From a checkpoint of a small image VAE: 3.8 epochs.
Rows from block 6 of the encoder of a small image VAE, named by matrix and row number. Rows with one number belong to one neuron. Each number is 128 + 24 x the weight over its row's rms, rounded and kept within 0 to 255. All counts start at 0.
After each neuron's rows are labels from the 100 images, of 14976, where the neuron reaches its highest value: "patch colour" is the nearest of a few named colours to the mean colour under the peak. Only what is clearly more common there than usual is listed. The data: photos of plants and fungi (iNaturalist).
# fc1: MLP up (encoder.blocks.6.mlp.fc1.weight, 320x160), inputs 0-159
# fc2: MLP down (encoder.blocks.6.mlp.fc2.weight, 160x320, transposed), outputs 0-159

fc1.15 [126 113  87  88 149  75  57 122 162 163 124 131 132 131 109 149 142 158 165 100 147 128  77  87 117  85 117 143 137 125 132 120 137 118 108 161 142 104 159 116  99 119 129 142 120  89 123 137 143  77  98 139  75  91 144 117 143 113 148 130 130 123  80  93  98 138 153 117 129 124 127 113  86 125 144 151 147 106 135 143  87 135 155 114 111 128 119  79 133 108 118 139 117 122 130 145 144 122 141 169 111 146 155  87  64 116 114 153 108 124 145 145 150 145 115 115 159 128 112 147 102 157 137  77 131 163 132  93 142 104 136  83 123 139 112 144 142 135 162 124 114 101 104  82 116 133 133 138 134 118 105 109 149 119  94 100 136 124  86 114]
fc2.15 [130 144 168 170  98 169 189 131  83  87 120  96 119 140 127  85 128  96 104 101 112 126 172 146 148 132 130 114 109 159 140 158  97 114 137  83 125 131  94 145 134 147 110  99 155 125 128 132 158 184 142 167 150 161  99 134  81 140 138 154 140 123 164 152 133 137 125 121  88 120 125  98 141 146 141 133 116 186 131 127 130 108 101 165 142 106 132 178 108 145 110 138 152 127 150  81 110 148 124  82 152 106  99 164 170 155 130 112 153 113 109 101 128 103 137 121 120 150 130 120 164 119  99 120 118  94 104 119 145 111 122 135 125  97 146 110  94 120 104 116 122 196 148 135 132 139 109 115 107 158 122 118 107 122 144 142 121 152 156 122]
patch colour: pink

fc1.260 [124 112 145 130 134 113 139 103 114  88 158 106 120  68 140 137 127 121 116 134 118 133 174 113 110 100 110 176 129 125 143 116 150 139 112 109  88  99 151 111 151 112 145 110 107 149 194 156 155 122 136 119 150  73 141 121 132 116 101 140 115 137 119 150  94 139 108 136 125 180 159 158  90 122 111 164 154 143 111 101 161 133 116 120 156 106  89 118 129 154 122  96 157 126  82  98 111  97 111 174 113 133 129 138 109 164 142  96 149 118 107  92 153 146 147 128 137 156 133 100 107 136 141 118 148 130 127  64 121 124 119 107 118 144  87 115 118  72 121 133 125 132  98 165 139 124  88 113 126 108 173 116 155  66 108 128 164 143 149 143]
fc2.260 [103  76 127 176 139 124  69 121 130 158 102  99 135 104 110 159 110 163 138 126 130 140 111 123 101 173  80  77 114 128 104 160 137 117 112 124 120  96 115 155  96 141 133 169 106 106 135 166  77 109  88 125  90 122 103 115 120 114 105 134 129 110 106  87 115 128 116 111 149 109 104  54 129  96 133 155 108 128 161 147 133 135 141 133 104 124 147 147 133 112 134  92  93  84 175 132 142 133 128 108 154  89 114  98 152 141 134  95 138 142 151 131 117 143 106 164 102 129 102 157 165 146 119 128 107 139 125 175 153 142 122 124 103 130 107 126 144 127 128 140 123  93 144 120 131 114 106 139 146 190  96 172 116 150 129 122 111 109 103 144]
patch colour: brown

fc1.21 [147 131 131 135 114  98 130  97 147 150 131  84 105 111 111 109 149 154 121 117 119 148 161 149  76  94 111 222 111 109 158 146 163 155 117 152  94 126 132  95 113 161 125 157 124 135 152 141 116 131 131  87 125 139 160 133 108 155 137 152 143 107  90 139 112 129 144  76 111 143 146 187 120 100 134 139 118 122 115 111 135 132 152 110 118  97 104 103 115 124 116  83 186 121 121  68 168  88 110 169 141 135 137 145 100 140 144 125 105 147 156 135 114 129 102  77 169 131 151 104 106 130 179 139 121 124 130 132 118 134  99 131 111 133 133  83 127 124 159 122 161 108 112 131 140  87 117 116 173 150 139 108 129 118 124 116 132 141 134 110]
fc2.21 [130 144 118 113  95 178 146 146 131 115 138 150 137 124 127 113 138 112 135 165 102 142  93 121  99 137 117  75 149 135 122 144 149 118 151 144 170 153  99 165 123 119 122 125  93 100 114  88 123 152  85 142 130 159  64 125 123 138 131 118 117 152 144 121 146  85  82 125 125  98 143 101 106 100 125 114 135 124 129 135 131 115  78 117 120 174 108 167 111 101 159 149  99 107 170 156 144  87 151 108 131 111 130 152 132 146 136 169 137 146  97 144 145 121 124 145 105 119 108 182 164 145 124 105 130 164 129 103 122 137 113 118  76 164 132 146 110 149 120 122 107 144 176 114  65 119 126 111 102 120 112 128  96 126 160 166 110 103  74 106]
patch colour: brown

fc1.126 [123 119 139 129 125 107 173  93 148 122 166 124 142 136 125 126 170 136 109 117 130 147 148  83 147  72  73 200 124 112 154 149 132 152 153 186 133 110 118 154 150 144 160 134 131 144 157 152 115  92 149 115 139 129 143 125 140 152 179 143 115 127  97 135 121 146 104 103 124 172 164 143 139 148 116  94 125 118 105 132 139 128  95 160 137  84 102 103 116 135 115 108 175 128 137  94 126  94 129 172 151 114 115 136 123 115 140 144 125  98 165  86 126 125 133  83 135 113 154 134 113 146 160 100 138 154 125 131 132 125 101 136 118 125 146 104 113 135 154 193 132 123 127 119 127 125 115 176 131 129 153  92 159 151  77  97  95 137 160 144]
fc2.126 [124 117 163 126  99 162 110 124 132 145 188 195 107 131  89 103 126 135 158 103 146 104 114 104 146  79 104 139 150  90 101 128 123 141  81 133 141 121 158 115 142 144 121 125  96 130 138 133 128 151 117  87 133 116 120 139 146 138 147 105 122 130 169 128  64 129 145 134 125 128 122 144  80 112 130 134 162  90 136 121 133 116 139 121 143  87 124 125 163 133 126 128 116 140  56 147  84 119 113 182  95 111 122 164 122 103  78 126 131 123 131 146 133 172 108  82 160 108 121 162 141 153 137  82 116 135 144 135 131 123  94 132 158 112 137 145 135 113 111 138  85 126 166 117 106 163 138 144  89  84 112 128 125 119 155 153 106 108 156 123]
patch colour: grey

fc1.233 [111 157  88 102 113 151 107 145 150 145  91 137 157  90 166 143 132 113 107 152 110 173 115 137 128 146  87 140  91 143 101 111 129  98 136 103 168 153 133 100 115 179 116 125  72 134 108  98 182 123 103 111  97 136 126 140 182 113 114  96 141 119 130 156 126 101 114 155 136 132 128 116 147 105  93 140 163 151 108 132 146 144 108 120 137 150 133 134 146 161 137  83 101  97 108  96  97 125 143 110 172 150 146  94 109 120 119 166 148 116  95 102  85 143  97 132 133 125 143 131 131 122 102 112 127  80 158 148 106 123 129  96 135 110 154 123 163 130  87 116 131 112 135 175 130 126 121  79  83 164 132 124 141 151 100 117 143 104  95 123]
fc2.233 [146  93 156  99 131  99 153 105 116  97 151 138 152 130 101 108 128 139 118 145 129  62 137 134 134 111 134 132 139 128 139 129  90 161 118 170  80  95 150 137 109 109 151  94 168 142 133 157  92 141 110 129 135 112 166 143  88 146 137 195 118 136 122 133 116 121 164 103 130 111 109  89 112 121 159  94  84 117 143 133 106  82 141 150 101 130 145 121 126 116 137 158 163 132 166 151 139 103 132 129 109 112 121  88 144 113 144 103 125 136 136 124 153 121 172 126 137 132 117 120 150 171 168 134 181 186  82 128 107 145 102 165 134 135 132 149  93 144 154 162 138 165 122 106 139 134 145 161 159  98 131 129  89 106  95 112 130 163 131 114]
patch colour: brown

fc1.301 [143 113  83 103 110 134 137 106 102 111  91 121 112 102 134 139 132  90 173  84 126 132  96 150 135 105 152  99 160 128  85 148 127 138 105 125 160 132 115 111 152 139 125 119 116 134 106 137 109 110 151 160 133  96 156 127 113 116 102 141 155 131 161  86  94 131 124 153 167 105 120 135 158 114 141 140 164 146 116 141 132 121 122 134  92 144 120 119 133 107  75 177 125 111 105 148  98 160 116 122  99 109 169 109 117 101 116 152 120 202 145 135 170 115 113 116 100  88 205 176 116 127 140 137 111 120 108 141 120  85 133 139 157 141 139 110 133 144 115 142 137 138  99  84 116 161 140  93 153 105 128 123 118 154 153 127 182  90 124 151]
fc2.301 [134 129 150 116 141  90 116 137  90 120 124 116 123 128 127  71 104 126 130 115 115  91 141 114  81 122 143 123 152 126 114 115 113 120 125 127 114  95 141 134 150 127 146 137 147 105 131 136 121  89 117 107 123 119 133 173 128 122 135 186 118 145  77 126 134 132 131  62 114 157 131 134 146 127 123 126 119 141 164 130 116 132 154 148 212 146 111 120  68 161 134 136 131 107  92  71 112  86 107  96  99  37  85 124 117 129 127  87 137 100 125 130 154 113 116 107 119 157  84 112 126 113 120 140 127 130 136 152 117 152 132 140 109 109 113 145 125  97 151 119 135  84 115 135  75 138 153 161 116 110 121 130 119 112 122  94 103 166 100 123]
patch colour: grey

fc1.218 [117 103 133 132 139 104 124  99 114 130 150 128 119 118 127 159 162 129 107 156 138 127 147  92 129 104  74 191 138 132 154 117 123 146 104 129 118 123 113 116 126 109 159 156  91 171 148 152 126  78 146  97 103 132 115 119 124 156 116 117 108 157  72 145  74 141 141 104 102 182 140 125 105 137  96  96  90  79 120 142 138 127 112 135 146  93 105 125 142 134 106 119 175 112 105  69 113 115 136 146 136 150 118 150 100 101 134 119 150 111 145  88  94 129 132 112 147 129 121  93 110 135 147 139 121 101 109 128 115 101 120 108 133 133 130 101 116 113 140 196  85 111 133 115 146  99  93 185 139 147 171 113 107 135 118  73 124 148 140 123]
fc2.218 [152 129 188 126 116  93 181 127  97 117 134 124 158 118 130 105  97 115 152 120 132 151 127 147 143 129 111 102 122 128 127 126 149  94 167 126 105 116 136 128 155  93 115 127 144 105 149 107 141 117 136 152  90 108  91 124 201 105 159 124 109 111 102 129 114 125 118 140 124 123 149 132 122  81 137 152 124 101 138 165 126  88 185 110 152 136 121 104  76 133  72 116 104 148 191 175 111 123 140 132 128 126 110 112 160 161 143 124 178 110 123 117 133  79 174 151 139 126 130 140 158 104 113 102 105 105 138  82  84 139 158 113 174 140 138 137 130 133 114 111 134 131 124 148 107 122 136 120 109 162 111 154 117 119 135  99 172 124 120  90]
patch colour: pink

fc1.29 [122 155  88 133 137 112 103 119 161 133 102 114 153 135 171 105 172 143 108 134 150  88 122 114 120 133 124  86 121 180  92 167 103  90 108 130 116 150 108 103 113 102 137  69 167 164 145 117 126  86 151 102 132 156 126 138 132 144  93 130 128 127 129 160 138 111  89 124 165  99 116 117 137 107 143 119 137 152 104 102 154 114 140 113  77  88 123 113 124 105 145  80 100 126 109  82 116 144 123 100  96 174 111 140 154 117 175 188 113 123 134 116 138 112 113 150 124 139  79 120 161 106 100 145 127 136 129 132 116 134 182  91 122 139 100 164 146 136 102 128 146 162 168 146 150 136 147 105 107 139 129 152 135 147 128 143 119 116 133  95]
fc2.29 [147  75 124  84 130 125 167 149  97 124 171 134 120 115 103 146 136 130 116 150 101 139 123 126 125 104 134 153 139 104 165 133 139 169 136 116 140 113 146 131 144 126 121 179  90 135 107 105 155 124 137 145 128 104 117 143 157 105 182 163 128 136 135  92  94 168 150 155 105 147 124 118 105 154 110 110  96 126 129 131  99 113 110 104 147 165 133 137 125 149 119 161 146 166 140 190 135 116 135 168 144  98 121 130  88 138 118 103 146 146 174 158  84 136 136 102 111 127 160 129  96 161 147 102 137  96  99 130 132 140  93 167 129 107 173  83 137 130 115 130 140  77  90 129  75 140 112 165 155 101 119 130 108 106 112 114 138 107  92 148]
patch colour: pink

fc1.47 [122 166  70 159 108 131 101  99 114 167 131 136 123 132  75 157  89 117 103 131 156 140 168 142 123 135 158 129 147 144 144 103 146 109 157 118 140 153 143 113 110  96 139 117 121 113 132 153 163 137 137 152 152 122 101 131 134 121  94 120 138 126 133  99 123 126 103 144 107  94 178  89 157 119 102 154 129 105 147 165 116 154 118 164  87  89  87 147  99 147 100 126 105 116 149 123 107 135 162 106 173 144 147 116 109 133 149 118 159  72 105 108 101 154 105  77 163 124 153 157 107 105 105 120 138 132 109 116 108 106 148 158 120 105 162 118 150 108  78 130 160 161 160 116 117 144 140 146 137 115 133 128 153 146  80 145 144 146 175 145]
fc2.47 [121 100 121 154 109  87 134 141 155 135 116 136 121 123 166  74 165 163 100 141 129 163 109  92 103  99 109 152 130 103  95 158 146 142  94 145 127 155 116 135  84  87 131 118 117 114 126 159  98 136  94 119 144 111 136 106 162 122 115 119 104  99 122 103 153 123 158  94 143 147 110 112 150 147 172 131 134 170 115 104 111 131 144  85 150 130 127  94 114 145 127 109 117 143 119 140 127 164 102 161 126 139 159 116 174  87 142 141  84 105 127 151 128  97 193 189  95 124  84 155 128  84 113 166 121 130 114 115 138  96 130 108 120 145 172 115  97 107 167 115  98 101 139 134 119 151 156 141 133 129 111 163 116 125 141 136 103 110 114 106]
patch colour: grey

fc1.172 [161  94 144 132 158 134 154 119 110 125 145 108 153  99 131 152  89 169 152 145 157 121 183 115 158 154 120 124 110 127 139  91 140  69 131 102 163 158 151 164 106 157 148 159 148 113 141 144 124 130 151 130 118 119 140 134 106  97 152 131 106 118  67 113 151 121 128 106 119 146 162 156 142  80 186 123  97 150 125 153 180 127 150 189 189 172 147 122 158 115 148 143 139 136 148 101 128 137 113  98 138 143 107 118 162 125 163 139  87 125 106 110  94 135 123 160 123 114 127 112 125 138 141 124  88 156 145 146 130 118 147 151 134 119 183  96 154 125 132 159 122 137 128 125 148 147 167 149 141 114 127 158 101 135 142 130 108 152 137 145]
fc2.172 [125 127 160 117 105 136  89 144 178 118 110 122  96 137 118 134 154 150 114 118  97 135 109 153 117 127 151 132 140 140  89 151 140 181 117 162 126 139  99 119 132 151 120 110 148 126 135 145 147 145 108 102 128 130 109 125 143 160 139 141 153 153 161 138 122 112 148 158 129 147  89 126 136 128 145 127 169 123 153 113  89 114 109  80  83  92 153 146  98 139 105 145 139 130 143 136 155 125 168 165 155 134 160 169 105 114  97 132 203 145 147 137 141 145 156 136 136 116 149 170 143 161 130 159 189 109 124 102 130 128  74 114 142 159  87 176 113 139 174  94 168 131 143 145  65 130 122 113 123 133 118 119 146 141 123 152 153  96 144 111]
patch colour: grey

fc1.230 [163 120 117 138 149 139 133 100  70 101 160 126 173 133 134 174 106 117 131 113 134 125 109 120 125 152 181 113 126 146 128 121 103  92 123 114  97 122 142  73 142  87 143 151 140 125 102 109 169 116 169 166 110 105  84 153  94  73 115 131 134 118 151 129 114 116  75 143 132 127 147 111 132 141 138 145 116 136 180 113 138 134 127 145  97 138  86 149  94 117 124 118 126 109 117 117 124 120 121  96 134 120  99 115 146 157 170 130 117 102 126 108 122 111 135  65 126 136 143 121 140 128 109 130 140 144 151 105  88 149 133 112 122 116  79 101 146 110  97 137 113 146 136 147  87  89 131 100 179  81  73 114 170 111  99 158 127 140 126 107]
fc2.230 [148 171  84 157  93 152 113 156 152 123 134  71 130  89 163 116 121 116 127 116 138  88 147 117 165 111 149 149 119  97 103 111  73 111 138 133 150  98  73 114 126 120 112 143 133 135 149 107 140 129  39 145  96 147 101 105 149 126 129 126 121 129 158 121 106 112 111  86 112 151  76 138 114 129 149 106 121 106 109 123 123  85  68 100 104 142 139  99  94 148 133 137  73 144 121 159 134 130 129 119 155 107 105 123 176 116 101 143 127 155 126 128 147 155 150 126 124 117 119 122 115 146 110 119 137 153 101 112 120 126 129 105 149 136 135 107 125 131  90 112 110 136 140 108 176 164 122 120 120 126 178 141 163 158 134 119 150 117  97  92]
patch colour: brown

fc1.99 [122 102 146 159 151 146 114 137 123 130 199  98 157 129 148  87 111 142 133 163 148 147 145 128 129  88  86 105  92 130 127  72 138 127 141 132 137 135 127 101 126  89 148 111 125 130 120 153 129 133 167 146 107 163 133  96  92 112 142 118  93 148 127 146  99 124 165 129 133  86 148 159 110 111 136  81 145 109 144 157 188 160 131 153 110 116  85 141 142 117 102 112 124 103 151  90 123  69 141 139 175 114 126 129 117 152 153  79 140 119 111  98 113 175 154 119 128 151 141 120 121 116 103  99 144  83 113 102 119 134 112 140  97 136 120 153 120  93 120 145 155 106 152 140 134 125 107 155 140 129 148 116 120  87 125 117 138 183 156 162]
fc2.99 [135 139 116 106 144 131 153 102 125 156 102 131 100 127 112 125 131 157 124 135 115 128 142  97 148 171 122 158 185 124 152 108  93 114 124 175 106 155 145 106 132 126  70 149  62 153  98 123 143 111 120 132 117 124 127 136 143 139 120 177 128 139 110 128 139  59 119 114 165 146 122 126  89 151 155 112 133 133 124 106  85 111 129 117 132 146 120 118 103 145 143 144 152 159 146 165 128 160 140 135 124 119  99 157 148  58 102 147  86 145 123 146 128 100 103 132 117 157 103 158 159 112 168 149 135 130 145 159 128 101 173 155 120 139 146 164 172 130 162 133  79 166 115 110 133 137 157 143 136 108 106 144 128 131 169 154 106 108 104  98]
patch colour: brown

fc1.88 [132 130 120 147 115 130 138 120 134 112 125 124 139 110 117 167 127 139 105 134 101 172 129  94 125 100 101 205 106 109 171 126 146 156 106 113 127  87 118 134 115 139 154 142 101 152 183 143 140 104 153  91 133 106 121 112 151 129 143 147 131 146 107 132  93 138  90  91 129 179 156 141 122 157  85 103 151 111 161  89 151 125 103 126 140 103  91  96 117 145 109 131 134 140 128  62 104 110 134 144 147 154 142 128 116 108 175 112 136  98 135  73 155 150 130 143 139 126 137 131 135 165 133 119 157  79 130 103 149  85 109 118 116 167 100  91 121 113 125 177 111 148 150 143 117 152  99 149 119 117 158 112 143 107 139 106 117 154 136 180]
fc2.88 [131 127 148 115 173 134 142 163  97 104 140 159 104 157 147 112 132 161  70 102 143 106 110 155 152 106 133  96  86 138  79 141 116 106 110 148 116 183 115 107 123 123 110 114 166 104 108 167  97 146 117 154 133 115 166 122 130 129 146 191 138 140 154 154 167 150 134 179 121 144  94  71 147 131 113  94 147 117 149 141 145 123  95 152 161 149 136 122 152 104 111 131 140 117  86  95 120  93 149  95 178 113 108 138 108 157 154 155 106 104 135 169 112 133 116 133 132 130  99  88 112 129 106 169 122 107 123 120 128 166 118 144 113 104 163 107 141 119 147 129 123 121  91 117 128 122 136 122 132 134 105 190 137  99 125 138 131 154 118 118]
patch colour: grey

fc1.55 [182 123 107 137 145 154 147 106 134  94 164 131 147 156  96 119 102 136 138 138  87 148 115 116 117 139 151  95 138 182 111 151 145  99 138  95  89 156 141 118 120 132 117 151 107 111 117 112 168  86 161 118 114 129 101 153 144  85 100 119 123 122 126 131 122  98 119 164  95 108 145 109 170  99 121 142 114 103 137 161 113 136 151 184 109 152 105 123 126 124 101 103 129 115 131 106 127 111 161 104 165 112 105 106 145 154 107 112 148  87 152 109 102 149 141  80 143 163 179 143 115 125 136 175 135 147 171 125 108 171 105 148  94 142 141 114 123 129 141 132 100 151 182 155 127  92 119 153 136 108  85  88 167 133 114 109 128 143 136 119]
fc2.55 [171 174 137 133 179 133 108 153 128 157 123 106 112 143 155 119 131  71 149 130 116 147 108 121 140 143 127 139 125 147  86 104 152 142 154  87 155 139 112 119 167 144 119  95 165 156 138 122 167 154 135 124 131 133 155 140 122 129 151 140  97 142 174 100 160 148 164 141 115 131 130 122 176 102 129 129 103 120 129 169 160 167 148 118 163 132 154  95 156 131 154 123 137 158 101 122 122 163 119 144 129 114 136 155 152 121 119 108 140  97 136  86 130 102 115 124 101 116 139 169 124 166 107 121 152  91 102 130 151  71 149 176 127  61 123 168 171 148 140 119 147 117 131 127 194 127 139 148 144 159 145 128 142 109 148 102 148 122 138 126]
patch colour: brown

fc1.169 [126 135 157 144 132 126 161  75 177 118 149 100 134 117 178 148 140 130  82 151 122 131 149 116 137 122 100 147 116 116 157 123 135 175 109 127 135 100 128 142 153  88 135 134 114 178 170 137 140 101 139  90 126 145 127  74 146 137 132 155 143 144 105 118 131 130 116 173 117 158 162 151 129 152  84 106 127 154  98 120 133 149 135 139 139 103 107 122 130 126 140 132 185 115 148  74 136 127 160 148 149 122  96 139 120 133 145 102 144 104 158 101 113 126  94 124 133 148 153  92  89 140 158 133 129 135  77 116 137  96  96 120 144 139  91 127 120 100 127 152 125 106 118 132 152 110  94 205 140 124 153  81 134 113  94 124 127 145 177 158]
fc2.169 [128 112  57 109 115  75 126 105 135 116 194 176 144 146  99 151 105 104 107 138 143 128 134 139  78 158 149  96  92 121 112  73 175 153 108 126 131 136 112 106 116 126 128 128  95 149 117 108 105 116 120 148 144 122 128 109  79 131 117 146 142 129 101 103 137 141  89 163  67 142 159  68 127 123  92 114 118  79 132 129  99 135 116 100 107 128 137 132 158 128 156 132 127  87 152 149 132 123 156 102 133 123 166 107 117 122  97 135 146 134 122 136 114 131 127 174 119 145 111 169 113  94 112 100 120 154 106 129 161 116  85 150 142 134 157 130 146 119  99 129 122 122 129 133 126 145 126 144 153 117 135 133 155 104 144 135 157  59 138 130]
patch colour: brown

fc1.239 [170 151 104 152 143 149 134  92 115 125 167 134 187 118 100 143  94 102 139 122 145 157 143 106 119 147 162 113 129 143 136 116 141  82 125 109 101 129 128 106 135  88 164 131 109 110 104 119 166 150 166 146 121  94 105 159 155  97 125 114 117 120 143 139 132 172 105 174 139 115 164 127 169 124 133 151  95 152 164 168 172 159 135 177 128 159 139 133  74 120 130 131 122 119 144 146 128 141 157 111 155 110  97 107 125 148 141 117 129 112 144 129 108 150  83  73 118 145 155 123 105  86 120 125 165 133 128 104 104 167 162 159 117 153 150 136 124 108 116 171 170 154 149 118 135 160 164 130 142 115  94 116 154 107 113 164 145 140 144 122]
fc2.239 [ 99 119  91  99 109 146 126 112 162 117 149 122  83 146 126 135 123 150 134 137 116  68 134 155 101  99  97 116 145 116 141 127 103 122 151  96 108 110  92 137 118 143 122 106 113 128 117 112  90 125 134  95 152  94 137 160 129 133 128 117 125 117 148 125 137  76 156 151 127 106  96 115 119 141 103  93 121 136 150 144 138 151 145 144 124  59 116 146 118 104 142 127  94 158 126 147 105 118 146 154 138 153 130 185 103 152 106 140 150 143 137  91 105 168  88 140 170 168 156 102 143 175  86 109 173  92 100 136 143 157 115 133 114  99 186 117 108 122 100 118 115 156  96 135 113 128 136 107 114 127 124 157  87 129 160 147 114 155 181 152]
patch colour: grey

fc1.144 [149 182  82 111 156  90  88 149 133 144 119 125 158 148 149 115 140 126 129 130 135 157 163 171 126 137 101 111 119 117 144 116 130  99 118 113 147 180 149 128 145 134 130 136 122 125  88 118 135 162  96 148 119 129 136 114 106  95 128 137 133  80 139 106 137 112 106 139 115 107 154 103 170 147 141 143 124 158 160 108 148 128 137 128 134 133 151 117 144 103  98  93  73 128 117 167 121 159 146 137 164 105 123 104 167 132 129 102 104 127 141 153 121 154 160 138 119  85 180 195 110 122 109 130 119 141 139 158 133 156 108 132 156 100 122 167 189 122 122 156 160 124  97  94  81 137 142 143 166 116 120 119  84 129 151 121 126  73 107 135]
fc2.144 [163 108 143 177  75 140 169 119 131 151 124 140 138 141 147 156 124 103 119 132 105  97 107 145 121 135 137 144 107 128 120 169  96 154 111 100 139 140 160 144 124 170 132 122  90 106 176 101 133 114 132 130 148 131 117 147 166  99 143 123 123 146 103 111  92  73 131 122 141 148  72 147 135 122 123 165 137 120 116 161  54  93 115 145 122 113 125 111  59  95 139 131 123 113  71  83 122 117 125 102 161 132 136 115 133 111 144 116 123 134 129  90 155 157 115  90 145 134 102 112 162 105 108 147 122 122 141 145 138 139 138 123 134 160 150 160 153 114 144 116 166 108 112 125 145 146 163  86 112 146 148 115 142 115 124 123  75 122 181 121]
patch colour: brown

fc1.236 [160 145 128 181 145 147 115  95 119 135 184 165 143 120 105 131 119 130 123 138 130 148 137 156 101 135 123  97 147 115 137 130 168  89 154 112 105 149 166 129 123  95 148 149 126 128 114 100 145 155 164 128 100 108  91 147 123 106 100  92 135 115  94 129 122 132 105  95  97 123 137  85 159 134 131 163 116 123 163 127 130 140 121 157 139 131 124 129  81  89 127 137 143 114 113 140 107 110 126 120 150 111 128 120 113 166 110 135 135  36 112  81  92 137 135  82 147 143 151 148 124  93 122 160 146 128 155 107  87 146 119 164 103 165 182 103 119 108  96 138 131 113 142 144 124 115 111 134 181 113  85  96 149 120 103 157 136 161 131 136]
fc2.236 [170 105 124  88 122 114 135 112 116 128 109 160 138 145 105  91  96 115 144 121 121 100 124 109 140 136 123  97 138 156 144 123 198 106 156 129  90 156 146 120 116 141  81 118  99 155 114 149  98 124 119 146 148 105  79 104 127 135 135  81 110 131 109 127 116 121 172 180  90  88 120 102 145  69 146 135 138 118 126 133 127 119 134 108 134 145 174 132 163  94 126 137 148 137 113 113 127 139 110  91 123  97 115 154 130 136 134  87 167 136 123 130 124 115 112 109 137 142  82 135 161  65 125  89 121 142 173 178 111 132 129 131 100 130 108 165 143 130 127 140 119 109 126 126 139 181  97 142 119  94 120 158 110 157 106 120 109 147 104  74]
patch colour: grey

fc1.110 [136 119 106 128  99 102 128 140 160 147 151 175  94 155 138 133 168  68  95 144 121 130 104 138 128 124 131 104 112 120 139 113 123 118 125 163 136 170 130 102 159 117  91 127 110 124 110 130 125  82 102 123 124 160 159  86 152 128 134 125 140 142 110 138 110 117 145 108 168 113 121 101  92 110 103 117 117 130 131 146 123 113 126  76 170 173 172 131 119 178  96 103 152 111 148 155 174 142 172 117  98 134 163 124 113 117 125 119 105  99 102 100 104 135  96 113 112 140 127  99 119  91 112 151 124 142 104 129 157 197 111  92 121 141 148  74 173 154 152 142 156 152 106 145  93 143 133 119 118 124 135 104 114 104 133 122 127  91  89 114]
fc2.110 [133 114 180  95 184 129 140  98 151 102  76 143 103 133  59 158 114 106 121 134 102 118 119 141 126  82 122 134 165 177 137 142 125 118 114 120 118  97 141 109 130 111 116 109 135 174 132  95 147 144 144 136 147  91 106 143 111 136  90 170 134 161 116 112 119 154 156 103 131 137 132 107 131 121 153 139 159 119 130  85 175 171 142 166 146 120 137 120 126 119 140  97 147 135 187 111 132 162 118 112 147 127 126 165 115 185 138 126 162 132 181 167  97 118 108 109 115 140 143 149 152 167 151 117 125 125 100 146 127 112 126 140 109 109  96 138 143 155 104 138 133 168 121 102 103 130 149 160 127 136 150 177 137 118 137 154 114 138 113  96]
patch colour: grey

fc1.81 [127 123 101 127 138 129 119 148 159 167 113 151 110 171 124 136 149 120 126 122 155 162 102 145 155 125 118 135 115 119  87 155 122 133 120 145 125 178 105 130 134 128  81 144 110 164 118  92  99  98 101 110 125 167 165 132 133 150 120 140 103  97 129 149 129  92 116 119 196 108 115 140 103 134 110 144 111 154 106 111 144 161 154  93 178 148 151 140 112 142 139 119 122 121 107  60 151 129 140 126 103 135 128  95 100 112 152 124 111  90 119 155 115 115 131 138 109 136 114 100 106 141  96 117 109 163 129 131 160 194 137 106 183 129 123 176 198 136 162 122 136 109 107  92 110 134 125  96 167 125 158 142 159 115 122 112 129 145  89 122]
fc2.81 [ 98 138 135 111 142 146 108 148 103  85 116  99  89  83  92 119 112 108 142 108 145 131 127 115 121 151 144 114 120 140 161 146 117 155 134 116 154 104 157  77 101 146 105 100 108 131 121 135 102 147 143 132 140 106  84 127 115 129 119  88 122  80 146 124 145  77 103 169  71 160 102 134 132 102 147 113 166  93 103 137  79  92 109 148 143 100  88  81 114 120 127 132 122  99 167 135  88 100 126  95 108 141  84 151 126 110 114 148 136 129 137 107 129 165 134 128 133 118 116 151 157 124 133 128 113  92 127 123  94 104 136 139 124 135  88 118 110 122  89 129  99 137 171 146 113 130 128 160  86  69 125 124  88 139 124  94 144  97 153 103]
patch colour: brown

fc1.310 [129 122  90 123 116 113 127 136 109 185 128 119 129 113 134 126 127 153 139 162 121 120  88 103 151 176 127 175 111 100 130 158 121 118 135 113 148 126 146 114 124 118 101 125  78 121 114 126 123 135  79 145 116 104  86 146 129 159 136 151 154 137 113 121 112 143 107 114 146 120 176  57 154 150 162 136 133 141 141 149 119 133 124 102 152 147 134 158  98  97 121 138  90 122 105  74 112 114 144  74 151 137 159 129 119  97 141 169 117 139 162 131 103 135  73 126 164 166 127 106 105 111 148 126 142 108  86 161 107 135 121  97 118 112 131 136 137 141  90 164 136 116 114 113 172 148 148 129  96 134 124 136 112  90 106  94 108 111 150  57]
fc2.310 [104 118 136 106 141 101 103 106 152 113 120 122 141 121 115 134 116 128  84 118 180 104 166 166 131  78 137 123 125 150  97  97 125 140 132 122  90 151  92 124 159 124 135 126 155 116 120 140 112  97 140 110 132 114 155  89 177 102 127 142 122 144 150 115 155 119 135 141 133 134  89 152  97 115  94 124 132 130 116 117 120 159 129 165  67 121 116  69 151 103 156 110 129 123 140 199 154 122 130 187 136 129 115  81 125 160 141 103 115 111  76 110 147 130 168 162  95  94 144 144 143 137 118 151 120 139 154 107 126 109 122 144  88 123 151 163 107 134 142 129 151 140 126 116 116 159 142 133 150 142 136 159 159 162 122 151 143 131  77 183]
patch colour: pink